From a checkpoint of a small contrastive image-text model.
Model: 28M parameters, encoder activation gelu, encoder patch size [4, 4], encoder width 256, text encoder layers 10, text encoder norm layernorm.
Training: muon at rate 0.0027, 4000 steps.
Data: 203450 training examples, 2.5 epochs.
Rows from block 7 of the text encoder of a small contrastive image-text model, named by matrix and row number. Rows with one number belong to one neuron. Each number is 128 + 32 x the weight over its row's rms, rounded and kept within 0 to 255. All counts start at 0. Numbers have three digits each. After the name is the row's rms in percent of the matrix's.
After each neuron's rows are labels from the 100 texts, of 14976, where the neuron reaches its highest value: "tokens" is the input token at the peak. Only what is clearly more common there than usual is listed. The data: regions of photos with short descriptions (Visual Genome).
# fc1: MLP up (text_encoder.blocks.7.mlp.fc1.weight, 960x320), inputs 0-79
# fc2: MLP down (text_encoder.blocks.7.mlp.fc2.weight, 320x960, transposed), outputs 0-79

fc1.694 052:161078061057098192198082183124088128166168183162129158140110092131179145160113151067126116190140118147155054097088160096123183157122167113195109141154114140101118172171150129099161169076078097133152150151158141076129084115133142117158095177
fc2.694 050:084103245127087124090125158100109120115164107116186100139136170122067131146150120090145090129130117123168170122139129122105109143160171176067132146099142185140134098135085170125137131157113116112152152164119126136139122169106135163095113157
tokens: "blue"; "sky"; "yellow"

fc1.752 098:102079118151152103127115213138180122098149100176152079189111152088106113104145087089134098109119145204128132108116168125108165105181145148087147125141160116190078083135077115150069161089112182144134150091159142135158105101100128139135122158
fc2.752 136:141146204132138114118164148119050126113117090127097141106150163145104161107151128153086113137144117174126135143134097170163107078128140123148143092092112107111122144124080083138149048077124055165166133125106128145154059119140129155119150108
tokens: "there"; "thin"; "cell"

fc1.616 075:094077144187153124080109090110142135094163129154147082164112115109090149148076150079066110062089119194135168091109144146125174095103136154161123103155175097160172142129114158114131109138159087103124160184108126118095076141084133145102095121
fc2.616 093:106115084106160095108110194103060128136161051071085217140148111177107088125174132163126155120181123153138097150131108095119111142113148134138229093046155104091116154134112134144082070137111120149162180096121177116188170113138142079083170110
tokens: "handle"; "silver"

fc1.71 180:139114136068139167113112161111117107090146202085116140147038149117164144131161164168166108153069167169135111162124102107089108095153130122123115115098161075103135157064110061068180097130113152076121115174111065163128106119130181125166101128
fc2.71 132:060107132136072106095089117142152090137116146108144179155095171157139127121125056151090129141115136154124158155152117097125143079151136152135109108113174102126059146104137130128128121095146093193149123091159141123138181077096095152089187151
tokens: "green"; "white"; "and"

fc1.712 067:122098123120148098110097111169146142150077136170164109206144104084126105141111165143125128063155197151111175074177069178178183132065157157069126065102137150124131142139156139115109074089114121117122151136121152127102134102074120128086138097
fc2.712 090:127112139138142144139127149131085132103121052120149124068084175139197140175151098142152145113089148141169092133125143090079066128162104125137153130121070142164122149132073102148183131154143080146147195096060122101135163171152095096108122162
tokens: "there"

fc1.556 037:125098142159177158180113114147139087159167159058079156142106168178108121097155203132177134066133134079103140130137073098107144058104060141134145133148095116151209115155140130128106136111139115158168120131154125186129136128124109166094113143
fc2.556 035:127105130192168109159089147095095153127123150080143113126139144202142121194121130130073168130138132170208085094113156146133160092098146176124078078134139163128175142147129114057067079115140184080137182137101108101114097093136142094158071163
tokens: "white"; "dog"

fc1.708 075:069096136124169162148108130068146091145136119142137114181131102130111156101135118196097107067131123197173178114106140128135127089124095129141117095145128128130133143111161158134144058174173175176072121175098164122118091059119155163116074152
fc2.708 089:084138140145142138074185163164061141109122139085093112124150189135138110140125083169116120135110099139122134150175085160105135155163129130142163165071102148096113131143083126099121109127108060153125167126145094131119135132107125136042143130
tokens: "on"; "handle"

fc1.175 111:154092145161174116092065166134112127088097097170184083193119102126082160119172127075093105075065123170156162151134128117181151076117120150116123104133149162152100132110151141142087105157118155105107176155101120125137096114155091133118130151
fc2.175 171:097114093140151098134119139107034169118175203055130159144101158153106127140167134166151162098230079186139140144108142124118203168111133090152121121115109137134165129168138077112116123102141111164110198074111138126132083083154153130107148116
tokens: "part"; "gray"

fc1.482 046:111108092190168141141069089119081073122150180156152119104100156111172121116103131122107142115087130107164061121174148139149089135168170131189128147135095110111097125146152100115116139137153181181125113090189088094127113152100124134130187083
fc2.482 037:128115041163140113165152153141146124138094120141151145150147082081071136138145107131075125101035175119112105088078183134139119145188109127198136182160159097156144125137077135073167139111166142158122108110145135118205188150140147142130111165
tokens: "of"; "are"; "the"; "in"

fc1.232 073:163141131135187089155053089156147184103105133163126129145101119117122161146108151105116101062138136156096118127127111114149144106165153155118109178079150138127151101143093136070124158115155177107138179186109097103095095103106188164134136113
fc2.232 082:134180114119088097149114149141103151087072171124092145146104126166193094099166135138134126125166043144084146155100139128111139105104194126122183068140139092131141098120136104084119106139124141139093049135089092151174120075127164198094116135
tokens: "clear"; "the"; "of"; "fresh"

fc1.653 063:133146155100151088151066166120125161078130161172187149211127160168183182093127111017102113177118084101164155096067142121117119117135150124103087121139142146128089110132181167089166121119101166062175179153120131085173166152074128143145089110
fc2.653 083:135143103121118153107164103094131134162077169112138119138086112095131099122142153166143107132187134165100127129139122122132124136091109072183225088111110142126107109138124133167128097179183064178141152146112080104145156118167156145077165120
tokens: "of"; "grey"

fc1.69 075:154177146157157102148142206144148089155125110159155107150130115125140156136138104092094124141087140138147100130087104091115124112202094083125155110134149121138102147083120135150155160141058179080144145088121137159124123118109087168176095147
fc2.69 091:087146157152160150113176137084127173126148141109140142140144061150122110087155145124122187133163119137154124143123145172115108087133108107145124088114150143096168104159111132152143064133174071132127091104115131101101163145155088087081084118
tokens: "of"

fc1.168 097:125127109140142173133124153117130143136138119129150122095116131111095126070117080120165101126140176203141161138129151146122184114103063118141119066170140098197110143149109098160105143171169133145124105131162119111152170106139136079079095088
fc2.168 107:053065139142094046115169163155132201136134124129081170166136096141128144161179122115098170145139117150149084139127076120082096169149113149155177115084171121107065146099082196133135115122153135152136140158110133103164083097130085112129162191
tokens: "green"

fc1.729 200:045145206169174146123179187124161102123163160099162139117169093175163133110096106136155100102101128119106185160148144094125145145079087137151108167131107122152126089160145141122102142146098144139114104135129101079113121164178126065126095171
fc2.729 132:183147192090142112119137099096139157102106110142138129119155128137134134122166146140188185088096126155165139120104132101148072185093109097083163160064115169095147088172168088116172136125097136138082128149096107137109124119142097133113115114
tokens: "snow"; "<end>"

fc1.130 063:080138130149144145120135140143061129121125096139170115132154114118083162072109076088101129167102094181114147121112131100089157090148092098181120105137151136191102136103171141166143133149114179124118134178157099171173149068132160092148054096
fc2.130 068:089095116113153131133136179107067167117101169099093147153051127146085144107159080179075146150162092129103148146105126104133127144148154103109061121103165116086069115131131132103150118170133107125145138103093126085135081083081095118114117106
tokens: "arm"; "feet"; "green"

fc1.163 034:127137131124100154166153144110151106132162118112145153103176088071113120071079125058124160174123138142171199117094143152114148110156106130093069145181147091092102160124148127113078153103118132123097179178132132166103121122083079079092190139
fc2.163 037:142054126178120192136106125120107126099193140148152058127114166137144149154107140064146097101132152150141113129145106098096148133109142094147074152093108157120097091181151145115106051170087093116150165144075126107114109115124110088128122109
tokens: "blue"; "orange"

fc1.327 232:124119147152051164110127145148145119148159097121087111097118131142123083087100106172134151110153144107064037112160136135190113068078148132132151135164099093154053171135150086130130149150143129058215171147106094141120094168150102158182102163
fc2.327 160:152139107130129099110063140122149122068123059119127156123081140111181108133124148077142129107212111131101092127153080129153090114114132140106116174081097147123150120133166111119145099122130199147107141090207078149194114144141119139145062130
tokens: "wave"; "waves"

fc1.437 091:159118137095154114121156120137124157170131147194076119208135109160119163128129165145132125112168083166100133106148114108169157109073183122087104102119116138134102160138162165093099105084131165153156125149063136074134169088113108123123032164
fc2.437 115:111074138137099093140125129133050155145135156134140156121079098122156102111151119105123113148088109157153124119118134118078064141156074120176127085075130160122048138166122145104138157193131152127157210105154121151124146114107153103179240148
tokens: "part"; "of"

fc1.377 081:079094173152122129093148141089119121127149123185121147125125097162090155140153089095034101101099083150136140151144125098166199074088117110073116120142184096101113150129164111146116115161140103122140165244074122088167087080133159160098010095
fc2.377 104:107107084153176121089123121090069159098175091067074183078085121090134138066128137219142175114172104189129143133137134173094104114136107065159141120098195184103167111119156156131121100135129155104122146069173150179151110082110139120069172144
tokens: "on"

fc1.218 089:157148142117196119082104113165109148130167091161086150187159084140129131143127141122116125080162099192141138137123127102151237096136121078053114100147191136177145131167120148138159102111130127148171174195080116128106128095119156131109064143
fc2.218 131:131135069160098102122139126095089148072149104100122215113140214103138118141135183143124110110113135119133158134166160126106095106060088125168093188105155163131109122135085147092152093107126100125109171108126127152150095109114130165077178097
tokens: "on"; "of"

fc1.498 167:136113162157174147144140115096119088096193161123170109129147137116166082171113043184140043156073129115157199116152096152085164129165077087166124139170103153093136129182080148154116124144129124073165140149159100064107164099151167103116165123
fc2.498 084:150141171116105067173116170083090159096200092173120107129137173131136155133132106107103104070093164163119149116215135120169164157157145092129128137121126129141119131138145126121127099124122149091106122143135147143178097139085144164089072095
tokens: "<end>"; "grass"; "field"

fc1.618 087:102064139173163124148126121158149160099078069120115093218158100084098166129144108121094106072103081191116148092177107119121154141096148185128175100161162145118080122185178090126141071095112092151168178109084127112163150177136090143106125120
fc2.618 118:133135115139140137121092116094063105118154136121127113100145174107109138107134148134075136148125124148161168147087132115136097143151130116093163114115126171125147184117115136107064081121117043135171140142150136157147126067108127177008146112
tokens: "steel"

fc1.750 028:125142091182084093155184139122116129168158190119130147072116082123092107124062103132160173167156125068117080142091113120106188104081131147131136116129103136160121075154142131135151138098144118152081177110133187092143099154072125059175095165
fc2.750 025:167165155158114173135162097101127126162113088214113102104096055149160104109183143129100184101128053070151117154110123157095119143107152157167147123120086094137085151116164122096102106163073155100131100157178156128118129104156137149171173143
tokens: "blue"; "sky"; "with"; "clear"

fc1.385 066:135113136107151095070124159123091119126171111153177110223123095142139134152147117061124122157081081161124187082132128110138186098098123121119114093186130166171117133129133162132136127111120175113135172118131136116195137134093163129066079144
fc2.385 092:070175106155140126154153141108116167132121132089083128093124125116171101093129108138112139129077164165130131152125126167079113138107095101138139100083145162150079152162119171096181076148144107128038173152106109173152172097075098132134123063
tokens: "handle"; "is"

fc1.301 061:138126125140134153126114186162118147110150155080103153105175160112180121081071145152029141106123103100111081115148144103075127108093164109160162150174134128086127136155175155114132159050172142097131167086136084100127097167111153105191151105
fc2.301 051:212142068148112106151169164097136153146159104159120098079059149177100142084117098182132071162143123156133128140171104163125148116147156123101150122111127070159089178078151067095133052136117114142132163083137115157181114119118101097110085167
tokens: "<end>"; "soccer"; "air"

fc1.668 057:137140146078191143124113106176078097127118123083099159136128082084116159170087108177149133108078112097158175111171104072116116170137132058125145131099131108125161108141103116155136095139131168112160183116040074168150130137093149126070125118
fc2.668 043:105095156149137105131148159098179122125153073122142111121172137190182202079113132164139141130126212140171125164103122169142142136097138061148101159136072149116123079203170116122111114146120117161167132132112140118102118022187089179122084110
tokens: "<end>"; "."

fc1.10 071:118086152164173140114126076112162143108115133172131159210153140159132129177162184101124141090138066144120132095147103149103147078155127089089096123126104156127079113174128129160142104114160091136141169196126110114112136111105169208115117097
fc2.10 096:158167101133138102130093162146069151107085129125107117101089160106156133056095157169129196120182126177153145158153148166145119221097151095202174109153133119120114148134120118139198142162127086163127154108129154151136134068111123137077185130
tokens: "grey"; "of"; "floor"

fc1.740 065:116104167168136130124088130123088151087093040108134123130148131177107185107167035077108135113133110130172146104173113146174159116142135122102104139104163141120125134184145079144143100067179145153117167128118137134142147110178134106110148149
fc2.740 083:160097102133159160132095114131023086166113167088140171107151164097098166131162130181121116119204183112113155089092126104110111138092120132160096187188103193117098108098119106070122103130109119086099188121132161141121100134125103162092125100
tokens: "of"

fc1.717 090:145140136143139110100105132168132106100099143187170112208141111160100120111084101077121126108111123209047140115086138132116146068141166128068118080124201163157150141081143160128085139126067197089099154150095137107183130093115150123102095125
fc2.717 117:119091187104139068127157135126113134133109132098110162117134159120151119080149102152090157107172102171142112127120112129127093128082161079198227111053126126093130102129110149132187110153158098180136113111120127147145086107106135145068153125
tokens: "handle"; "in"

fc1.362 060:135123133165140158094165116117120189132123116111108122135125092095118174183137128094113076163101115146142160110133151132145199095029118119141097092163141148093204178142193122161130107135119064183132116175074151105092161065146097089055121098
fc2.362 079:081131122148119113104115068167103092127128127097153203116122191151130113149170073171087143080188145132088137113124113163066089160140140164076097148147152174138103132141133116166112150136122124127133174099161117133124116158142160136132124129
tokens: "on"

fc1.677 071:103138155109125101114141179140133160142162098141135142183136111162089170100119076136136099161115125192145184160132149098144182087130151112109113071193101081178077119130110147183134130119160163155122185161123155155168202066101138093095068111
fc2.677 092:118085115100118168130169084088123118154167151114094116137138183056096146119121132146086180179113127166085125110090104084111116137153092158192113166075140188099079128127132117140161067152136102148162119126151140112193091128150113192120177123
tokens: "arm"; "trunk"

fc1.508 105:117119082133091119062164149124096221170146119148183181129147133067141130153119153172079134125174110190168171167102138082160097100137105135147119115118185136078149177126109128137134122166068122151124102114113078147118152147128147146116141081
fc2.508 055:135158113091147098104146087104116108139142101124100130110124105142129145156152054156121112164070180170117124106180128096149117113117109118158143113127101133109188126115157072156121150042111156070168122111150139150132191119186110136112133114
tokens: "green"; "apple"

fc1.357 067:133108154160155150123095115150103182113107057094067114145159129129134076108154169108157117121163083103175143101138109092058197163180141086077138101124163129156127095199104147116225147108150144163131162126125121169149132165140178178152158120
fc2.357 077:091167083049143108130120134150156103136075206146175113138126129132097141155157188106158139090112117111079138153076135092169133159100149089148133180131066123083116145125090097078137123125094095123063164188081101147148190148110080159119106099
tokens: "of"; "waves"; "ground"

fc1.166 028:117100095098114121119103072124138121166166115165166076170138116123105145112112158139130125144137167124136157206162127119151122122192114135161048109099157102155144162084122076132092170083160068164167112140118173138123144085093129138118133128
fc2.166 028:099091143184197144111122078120127115103130170105131129116147161120138119154114117190091130153167079115172174113190076155140125067160166179159195137158072121075100113097123123151142041115145136125115161096144062069136081125068118120086108089
tokens: "white"; "<end>"

fc1.317 032:104119100154156151097151161191144090067130104139128154083074124114170149132096111172121141142114116140129066145134138188127071097112164118157159066131153093148166110072115166105055130100127095144196156110158165105136116040122062153186177104
fc2.317 029:100157141124118132154133147128113100190100089119099059133112088091101150110112113137139157084062101115152207122104129155114122098154128089214170137124129117075043095064118158097160117131100072142140066147117124101072151150079089105119084115
tokens: "<end>"; "sign"

fc1.59 046:145078132148148127135143069149125179158081126139123150089104113093170104176161088157118126139126165138095113070087100136084146088152083138137168137149048155117104106153130138147129109150127171099129145111151105137053132141103134069132174110
fc2.59 042:126139175059158118112061097129151137102158115160121128154124144147091112146129098161100130122176120178085130149186122052097130093165155157106138097128117101056145104147166116183121079177131122177139109108134127162172147145104080163107132141
tokens: "blue"

fc1.604 067:103081078169126177124120143106086166151164089112131140174118109122143190095163109087112099116129171170148128129165163120106180120104169129138118102174099101139106143159169094169103048126144123144043181173084118098107148129088134101080125163
fc2.604 087:129149105143083068131138123134096125175130092097127159174084059066131120121129141148153187089184087126116150083104113171079167161131138119142149141129138159112103111130158142134175196128162117148112101100181164119144086084158121174107169109
tokens: "grey"; "floor"; "sidewalk"; "street"

fc1.164 087:138144140158144107086130130099115165128113131166131145152168087168159152100158137108118093134148095146130128085144145138161158081097195099050103104107131132140045128156208167050169092135165099125120178235096113109113110105093166140096097101
fc2.164 122:128164043108099039157120120123075136145157130154152156126066096094088115131100148159164137132130070154124147135130109106125143119143141103200195139120112100162103148150106177142148157151124162118159174113105103192194159077102096075104179157
tokens: "grey"

fc1.227 091:163095147147164115153074125135163146107114128161142060212094172126171168150184172103094107063118151161108114118164123111125141144163146144061174110147137154128145082127115152104082142143065219153131143086083183160083078111120140171149112117
fc2.227 130:123120092114098055132136157132129143117125141132136183159125088121159150151152132189120114060166119156158109159086144085136116130083157105107095175106126110128131137163118096089108053083132074181118124166070092080152185089147122166070102117
tokens: "there"; "of"

fc1.503 061:103154121122086060115127158154101120125102093165160133084152112146168120126114108089125127162195157109170146158209094138150126088090133085119066094156137173128065112120142153124172114117148077100138146197110124131150108125091184110201128120
fc2.503 074:144098092138191154176147057121116139132134143066092151112091137087085109112088097088127201137151159138154151108115102126141117102106148143139135144143133053103126117134142155134122097182170124111162150084118131124100132118168061174105120113
tokens: "there"; "thick"; "very"

fc1.577 069:130177133097166113136104110119162135123172183166151068174124118176115140112109209131101152150193132138140141119119159165125133081129146128081087122120090140139097058104043159125067160141150152170095142172119141136126127048137136130115085130
fc2.577 084:146107153115153124108130135103165146120124076117075192134112167082111151051134139166130143106129097184112161187152116120135174220107127119092133167125169063117180107151122107172130092193117107148157178122143078167169103099066127151148177184
tokens: "there"; "of"

fc1.589 107:101110092070159103118153112066148131113119091112092123147081159155127150182096182100119159139137137121103092155121096102072097163157131135143089119138162097166148075098160182095081137107137123103079179141200135120142138124088153114133149131
fc2.589 053:124134193078086115136166135138130189125124102139140152125111140147188204123135146191132133083109115197111138113134124151144125192075117092142191196165076116091187126163126121143174193107124101117115115174073136064149152155125088147083139057
tokens: "snow"; "<end>"

fc1.268 073:097117175163107124089127159129184153104149086134132081155170081132077118124146082096082135147116102161135191122084160132159172122085114165161174114159159147166109130159106093146108119129128145143111154097134129102159173156130180123126080115
fc2.268 106:139108067084177111080162146125104093113099142098099120118155182126093139158091104131073138161171072179113086192117082065098102141156131117110149136126122163119141111140090096074098110088094126134178182151157148122171005117126091138066174125
tokens: "steel"

fc1.401 025:096134095149148135147134134141081114183143074082091116192147125185106116130148163158115140084132166065091149148126140137096092135119105100142085140108116128124110077116151100152096098070109138122087159095164151105126096136151113119114141134
fc2.401 030:123143114136189105157088133142140196154143090142093167102096112087102159137162117094096168093181124171116095119144103143147130114088120052096124109151119119143098134187076108173075107121131202137165153122038161123097186152125104168122085098
tokens: "snow"

fc1.155 036:128132118108157204101131133132126111107160191127087144160108167135138139113148165112141150144136122095143165081111119119082117142139139095122083176167113101096195083124130120104092157080102105089170139126168129164098102111120104130155120152
fc2.155 037:149125165147168097139173112163127155159147144172138139132109174205103165163101116174135091136121147109092171148102135114117144160068162119146105159095134168083111139176126179168135080183074156102085130132123094156083119087139123065113112184
tokens: "<end>"; "snow"; "is"

fc1.381 099:094101072128079154065173086187110136196185115104057131118107083118091135119136135143204104140089132077126087154101166177134125202132139091133079125139153051144134117078104064100156152124146163120048146120098136182155108104011159170099120099
fc2.381 044:102156148140130163138117114127098163121138150108140123155118087109134120126161164167150081170142177099124081129130125127156090137111070171095151087131109125122084157079111123112139111090127202083154181082118097159122111092143121120153090108
tokens: "white"; "elephant"

fc1.231 073:140102165153152118102123112129125123147146138124149101143101198182121124124156176104164098104092117162169131113160103173198181100150065140042095125096164116161077135131114146103127103112126225145181137166122089120083121049128143110116066107
fc2.231 099:116150096136104091119108177141138169139097077118108106136154117102123143109129115184104127106164092119131119156139197041076143112124127121091145102123107159143175113186105093086114128142142107132097205138088095118154131118123136158111121092
tokens: "part"

fc1.396 060:114167101169093138138126096121144134124116155175138091045127182127173148119136141120107134128130102144130136152127089190139154156144139109090128124143097135155124151120171125163132131127135047174118164168166153206148132157128125139109210123
fc2.396 039:169093206138145117144121099129070179128137118122098160186127149111148107070172157171140112096116134153112122112156073062093147152163072113161132131091139155143098061139116091106154093091146150164132188154089148108142174088115141057122133145
tokens: "<end>"; "plate"; "and"

fc1.17 097:143098124084180086107074137092130155081103155189153122173092040101161150145137173104112120054177128140172121107154128115146100134154144173064099162131125114148114096193123188089162112101165180107125197200107166105110104140129181192147087142
fc2.17 131:123148069066101089129128116123094151128160119110131152119117177140140139115131159165143171149165112211136136146157103131143102124057140112198174128140130138141156133117150098130183125171114073129094166041109121142131100122098104158142131143
tokens: "of"; "floor"

fc1.80 069:115050165172129118063119142106130118155094095123103099062113120109116062131154109108126099094113100170136129139141159153154170099200109146123110131124185154184127140165134134137146130129114162181131142135112094133117104212154142128088089140
fc2.80 090:128057095124131115126158144145113100129108210093099146158102145123151170122134154142086194147180115179078098127102149067136108167094168117094195154115148137111134100122127086046114108112134078135138188122153162119158128064128132199160179070
tokens: "steel"; "of"

fc1.495 057:084138129091154137122155163185152204218143148165118155116140092084127168123117119047181180095163151146082116140098092136135110135091119110149142113129115119179101043060147135133165178117129131151152113181220087164132174100117083121119127109
fc2.495 046:134192163117181091156100116135153140116131100093120115224155101113166123136111083097127106139085111146100124168122109150080107145143149098138137186096151140120124123129133094030104142121126140127093091172162131112100087133085117181182134135
tokens: "<end>"

fc1.455 146:089069188144173137091101138142151103135134108167179100172166149124130149131123153095111100080090144205122133111154167123152191122100103130105081082147167136165117118132143162139097064144153114129116140170090110085116127080106110128095059136
fc2.455 232:111086147153134097162155130153085149089146116080164153115128146142156127115166110185153176137171117170147096136130155141137041117155109120108189170064111141088132143106114109093162129135120076175169162088081150150153093122124128166070118099
tokens: "handle"

fc1.148 080:102139129130165120129121173125081144141108071123181113163158086097129125096139041040131115162048112157180183118141129098145156094108083111131146084162127153193069166123150130153131074165126119090127199151128116104160157138121116120096083101
fc2.148 093:120114065160116096114179139080075211150109175113124160124125127110069128088121137157105225141193160158097115163069107115142129148135155105165115169086112153098120114152140148132123158133152098145073128145176100134140136144077101132080128119
tokens: "grey"; "floor"

fc1.625 070:177074144125150121125091118145125132136108115120126111103130167082105163109138187143141078127165155147146122133099111103188137159098170125046147128090154196151144167127105161142129091131146204147122158172076109076073084124099172132113054131
fc2.625 088:080226115110094107097144158169156194125082164102154108167088097182191096120077135176112142083097108135102120123134143124124123157136147112167194115101073084153175090139096081060131093128113099140130145182111108127136138118167153119076207124
tokens: "clear"; "of"; "in"

fc1.243 026:164162127147088182132120131176098120123115121086097131091097091128087061148098056116109127116115124119185109192142128081142142116116202153150153121122100091092072171156134075105145107149135146156091132127130148184170090108101097124097105164
fc2.243 027:088169122162093134169164113109151159093152142125135124157123110192094128093129105144108144136125139080088177118168122127112160170116207174155092062167111102145176163102098138097149127179118123128101140127087098167114130119139165201161071083
tokens: "blue"; "sky"

fc1.16 058:120126126154119155098124159129088132104106126136164140133131129171092166084109131128127130140149123150120141089134130127157173059144144113121148076123118110111118149124201139126131131162130113144105184179073125113079138142100154152039083147
fc2.16 082:121159117106172112154079164133079083124137120099137132159151089109126118164132099145120108098135105150143130132164083139106140145141153122129152128121150140144137124203111156112112119147115152111159169144156187151131075062134117142121158131
tokens: "on"; "handle"

fc1.230 056:090103070146138132131123100093134141117145135153158090154158116086151132089106113181166134154106064156122163136167105119135087144130098149099116131160087149145142132128199120178143082138118111169076114101116111124166173142109091114135124142
fc2.230 073:140104143152190162119129125131155091135151124074124135150125170160118089150170083122057157193132198196112160131105110141088121102112174112126106118158125170074110153053144149110108072123146124127191112095153141116160089090129155153141166138
tokens: "grey"

fc1.638 066:142158133163151111098157161103174150130135111173179095102128136103129089109087142098155121125111154181130135143174090153175206098083092181109093094161110141154118124136086122092089093118165155110107113134099103154048128120078102130083190180
fc2.638 078:105161153118126090174122171147106198110131092115138098159129099089140164167120138146139132136135132177135119130128120160113144110150166109135141142100087113126108133097081117085148126086127069130112149097102107148188127142133111154113108077
tokens: "clear"; "of"; "pieces"

fc1.233 023:158119081021123161098210151116070059160147138113153166127089206118087071121115108152140144153129122106158098129089164138100051122156071121093139137113194112143074138161142111178134126196137141163167114117093125084109110137121148125129127163
fc2.233 027:186075106156135121079147144079184174089117138155179116089174139141167094102140101130090075148149161120149111133188122170153143114147112120163167144146117102139137122155091149149137131186130131139144120169099099159081124104145128097137130109
tokens: "green"

fc1.587 048:142095103150113140116106119147141105106094164131115054185078099144186084094089115099181134176137171115136129143143090156051114125173042148113172115184166133207116129092155207101105144166085149165119123087102157117108134205117156146104124114
fc2.587 060:126105121144129069092144144146122155165124140117179154175159149092143139127113120163073120079170085181133151124069107108109134117103214103108096153109130150120151104186089135146209141156140084135131126169139097119118126065089123112142111103
tokens: "clear"; "of"; "next"

fc1.115 059:181161124108113068114175093108136168152127112131147069118163118112052144143113143047095127142137098084078122136146117078132101060134078143132153139109124140080093077129118155123068108152151112184116164128137128140134142123091096140128156128
fc2.115 034:112133102106075182039129083143084128111130120114175167119130125130166138161131136075128130110159109130157140180156171094069134118215117149100145141122089134147104140127149100137114118106133150130190110111205133137167141134105159066104173160
tokens: "white"; "sign"; "sauce"

fc1.296 084:127105198191159122091115149114149129132129053169090119141175113111147171186162109069094130091101103189132159140142152082180148103085184118147103099119140120100140155141132125139114115125155100085106187141064110104112104149119107132075096171
fc2.296 115:120169040126113122104132142148075106114132155060172161128100139115141105100137129149143199163188155126119141114153123117107081099148155088142135169214123191099140148149149148146122125130122132096123092086155136136170102102109140148089137076
tokens: "on"

fc1.539 091:164099124159118093123138165140057113138150096132147131139111130123105112148115090106138133132120108174140125126149086104136171098136174131112113159101208121131156165113103182173186128059139135092201181128159138092130160119096144109124108094
fc2.539 109:083068125120154132070106162119066151165093167133071140047177157168118141061120131096100146131152099158136088207124111102042144076169090120193157054133071139130083123146142160074121125159092104132102174153083144125135128163121092123124092120
tokens: "part"; "of"

fc1.741 071:127070098143101114111126226140126128117106123159144115145121135123133119121180136080102075180076122156172142159189083135161178086116039154063144103164171107197092144141160149130134116149110125081185136158123127123127119140120135143096104084
fc2.741 101:120113153170141094075138113079076167149106168110160123140141092126120144156173129182125160108135119160085085156092122102100122153112167127148085145116145136108113142207143110116093066097129067178138190141112096114172133137112087126105148122
tokens: "part"; "shiny"

fc1.693 075:154118140187132111077160143075158120108148129191138101105130086128192125123102094130149101091154169164104100118139197143144183069113168114103059111125133088149124160151132132050143101105125076147119196173123142082041162176087094114071114152
fc2.693 104:146121074147112126102117123122113126118128128134106190175157162074109125160139179100133152117115096156125151101162107119121111148151154133182143113125158142158077112125095152123155170101134132130134192129117106152119063061128134111114110149
tokens: "on"; "handle"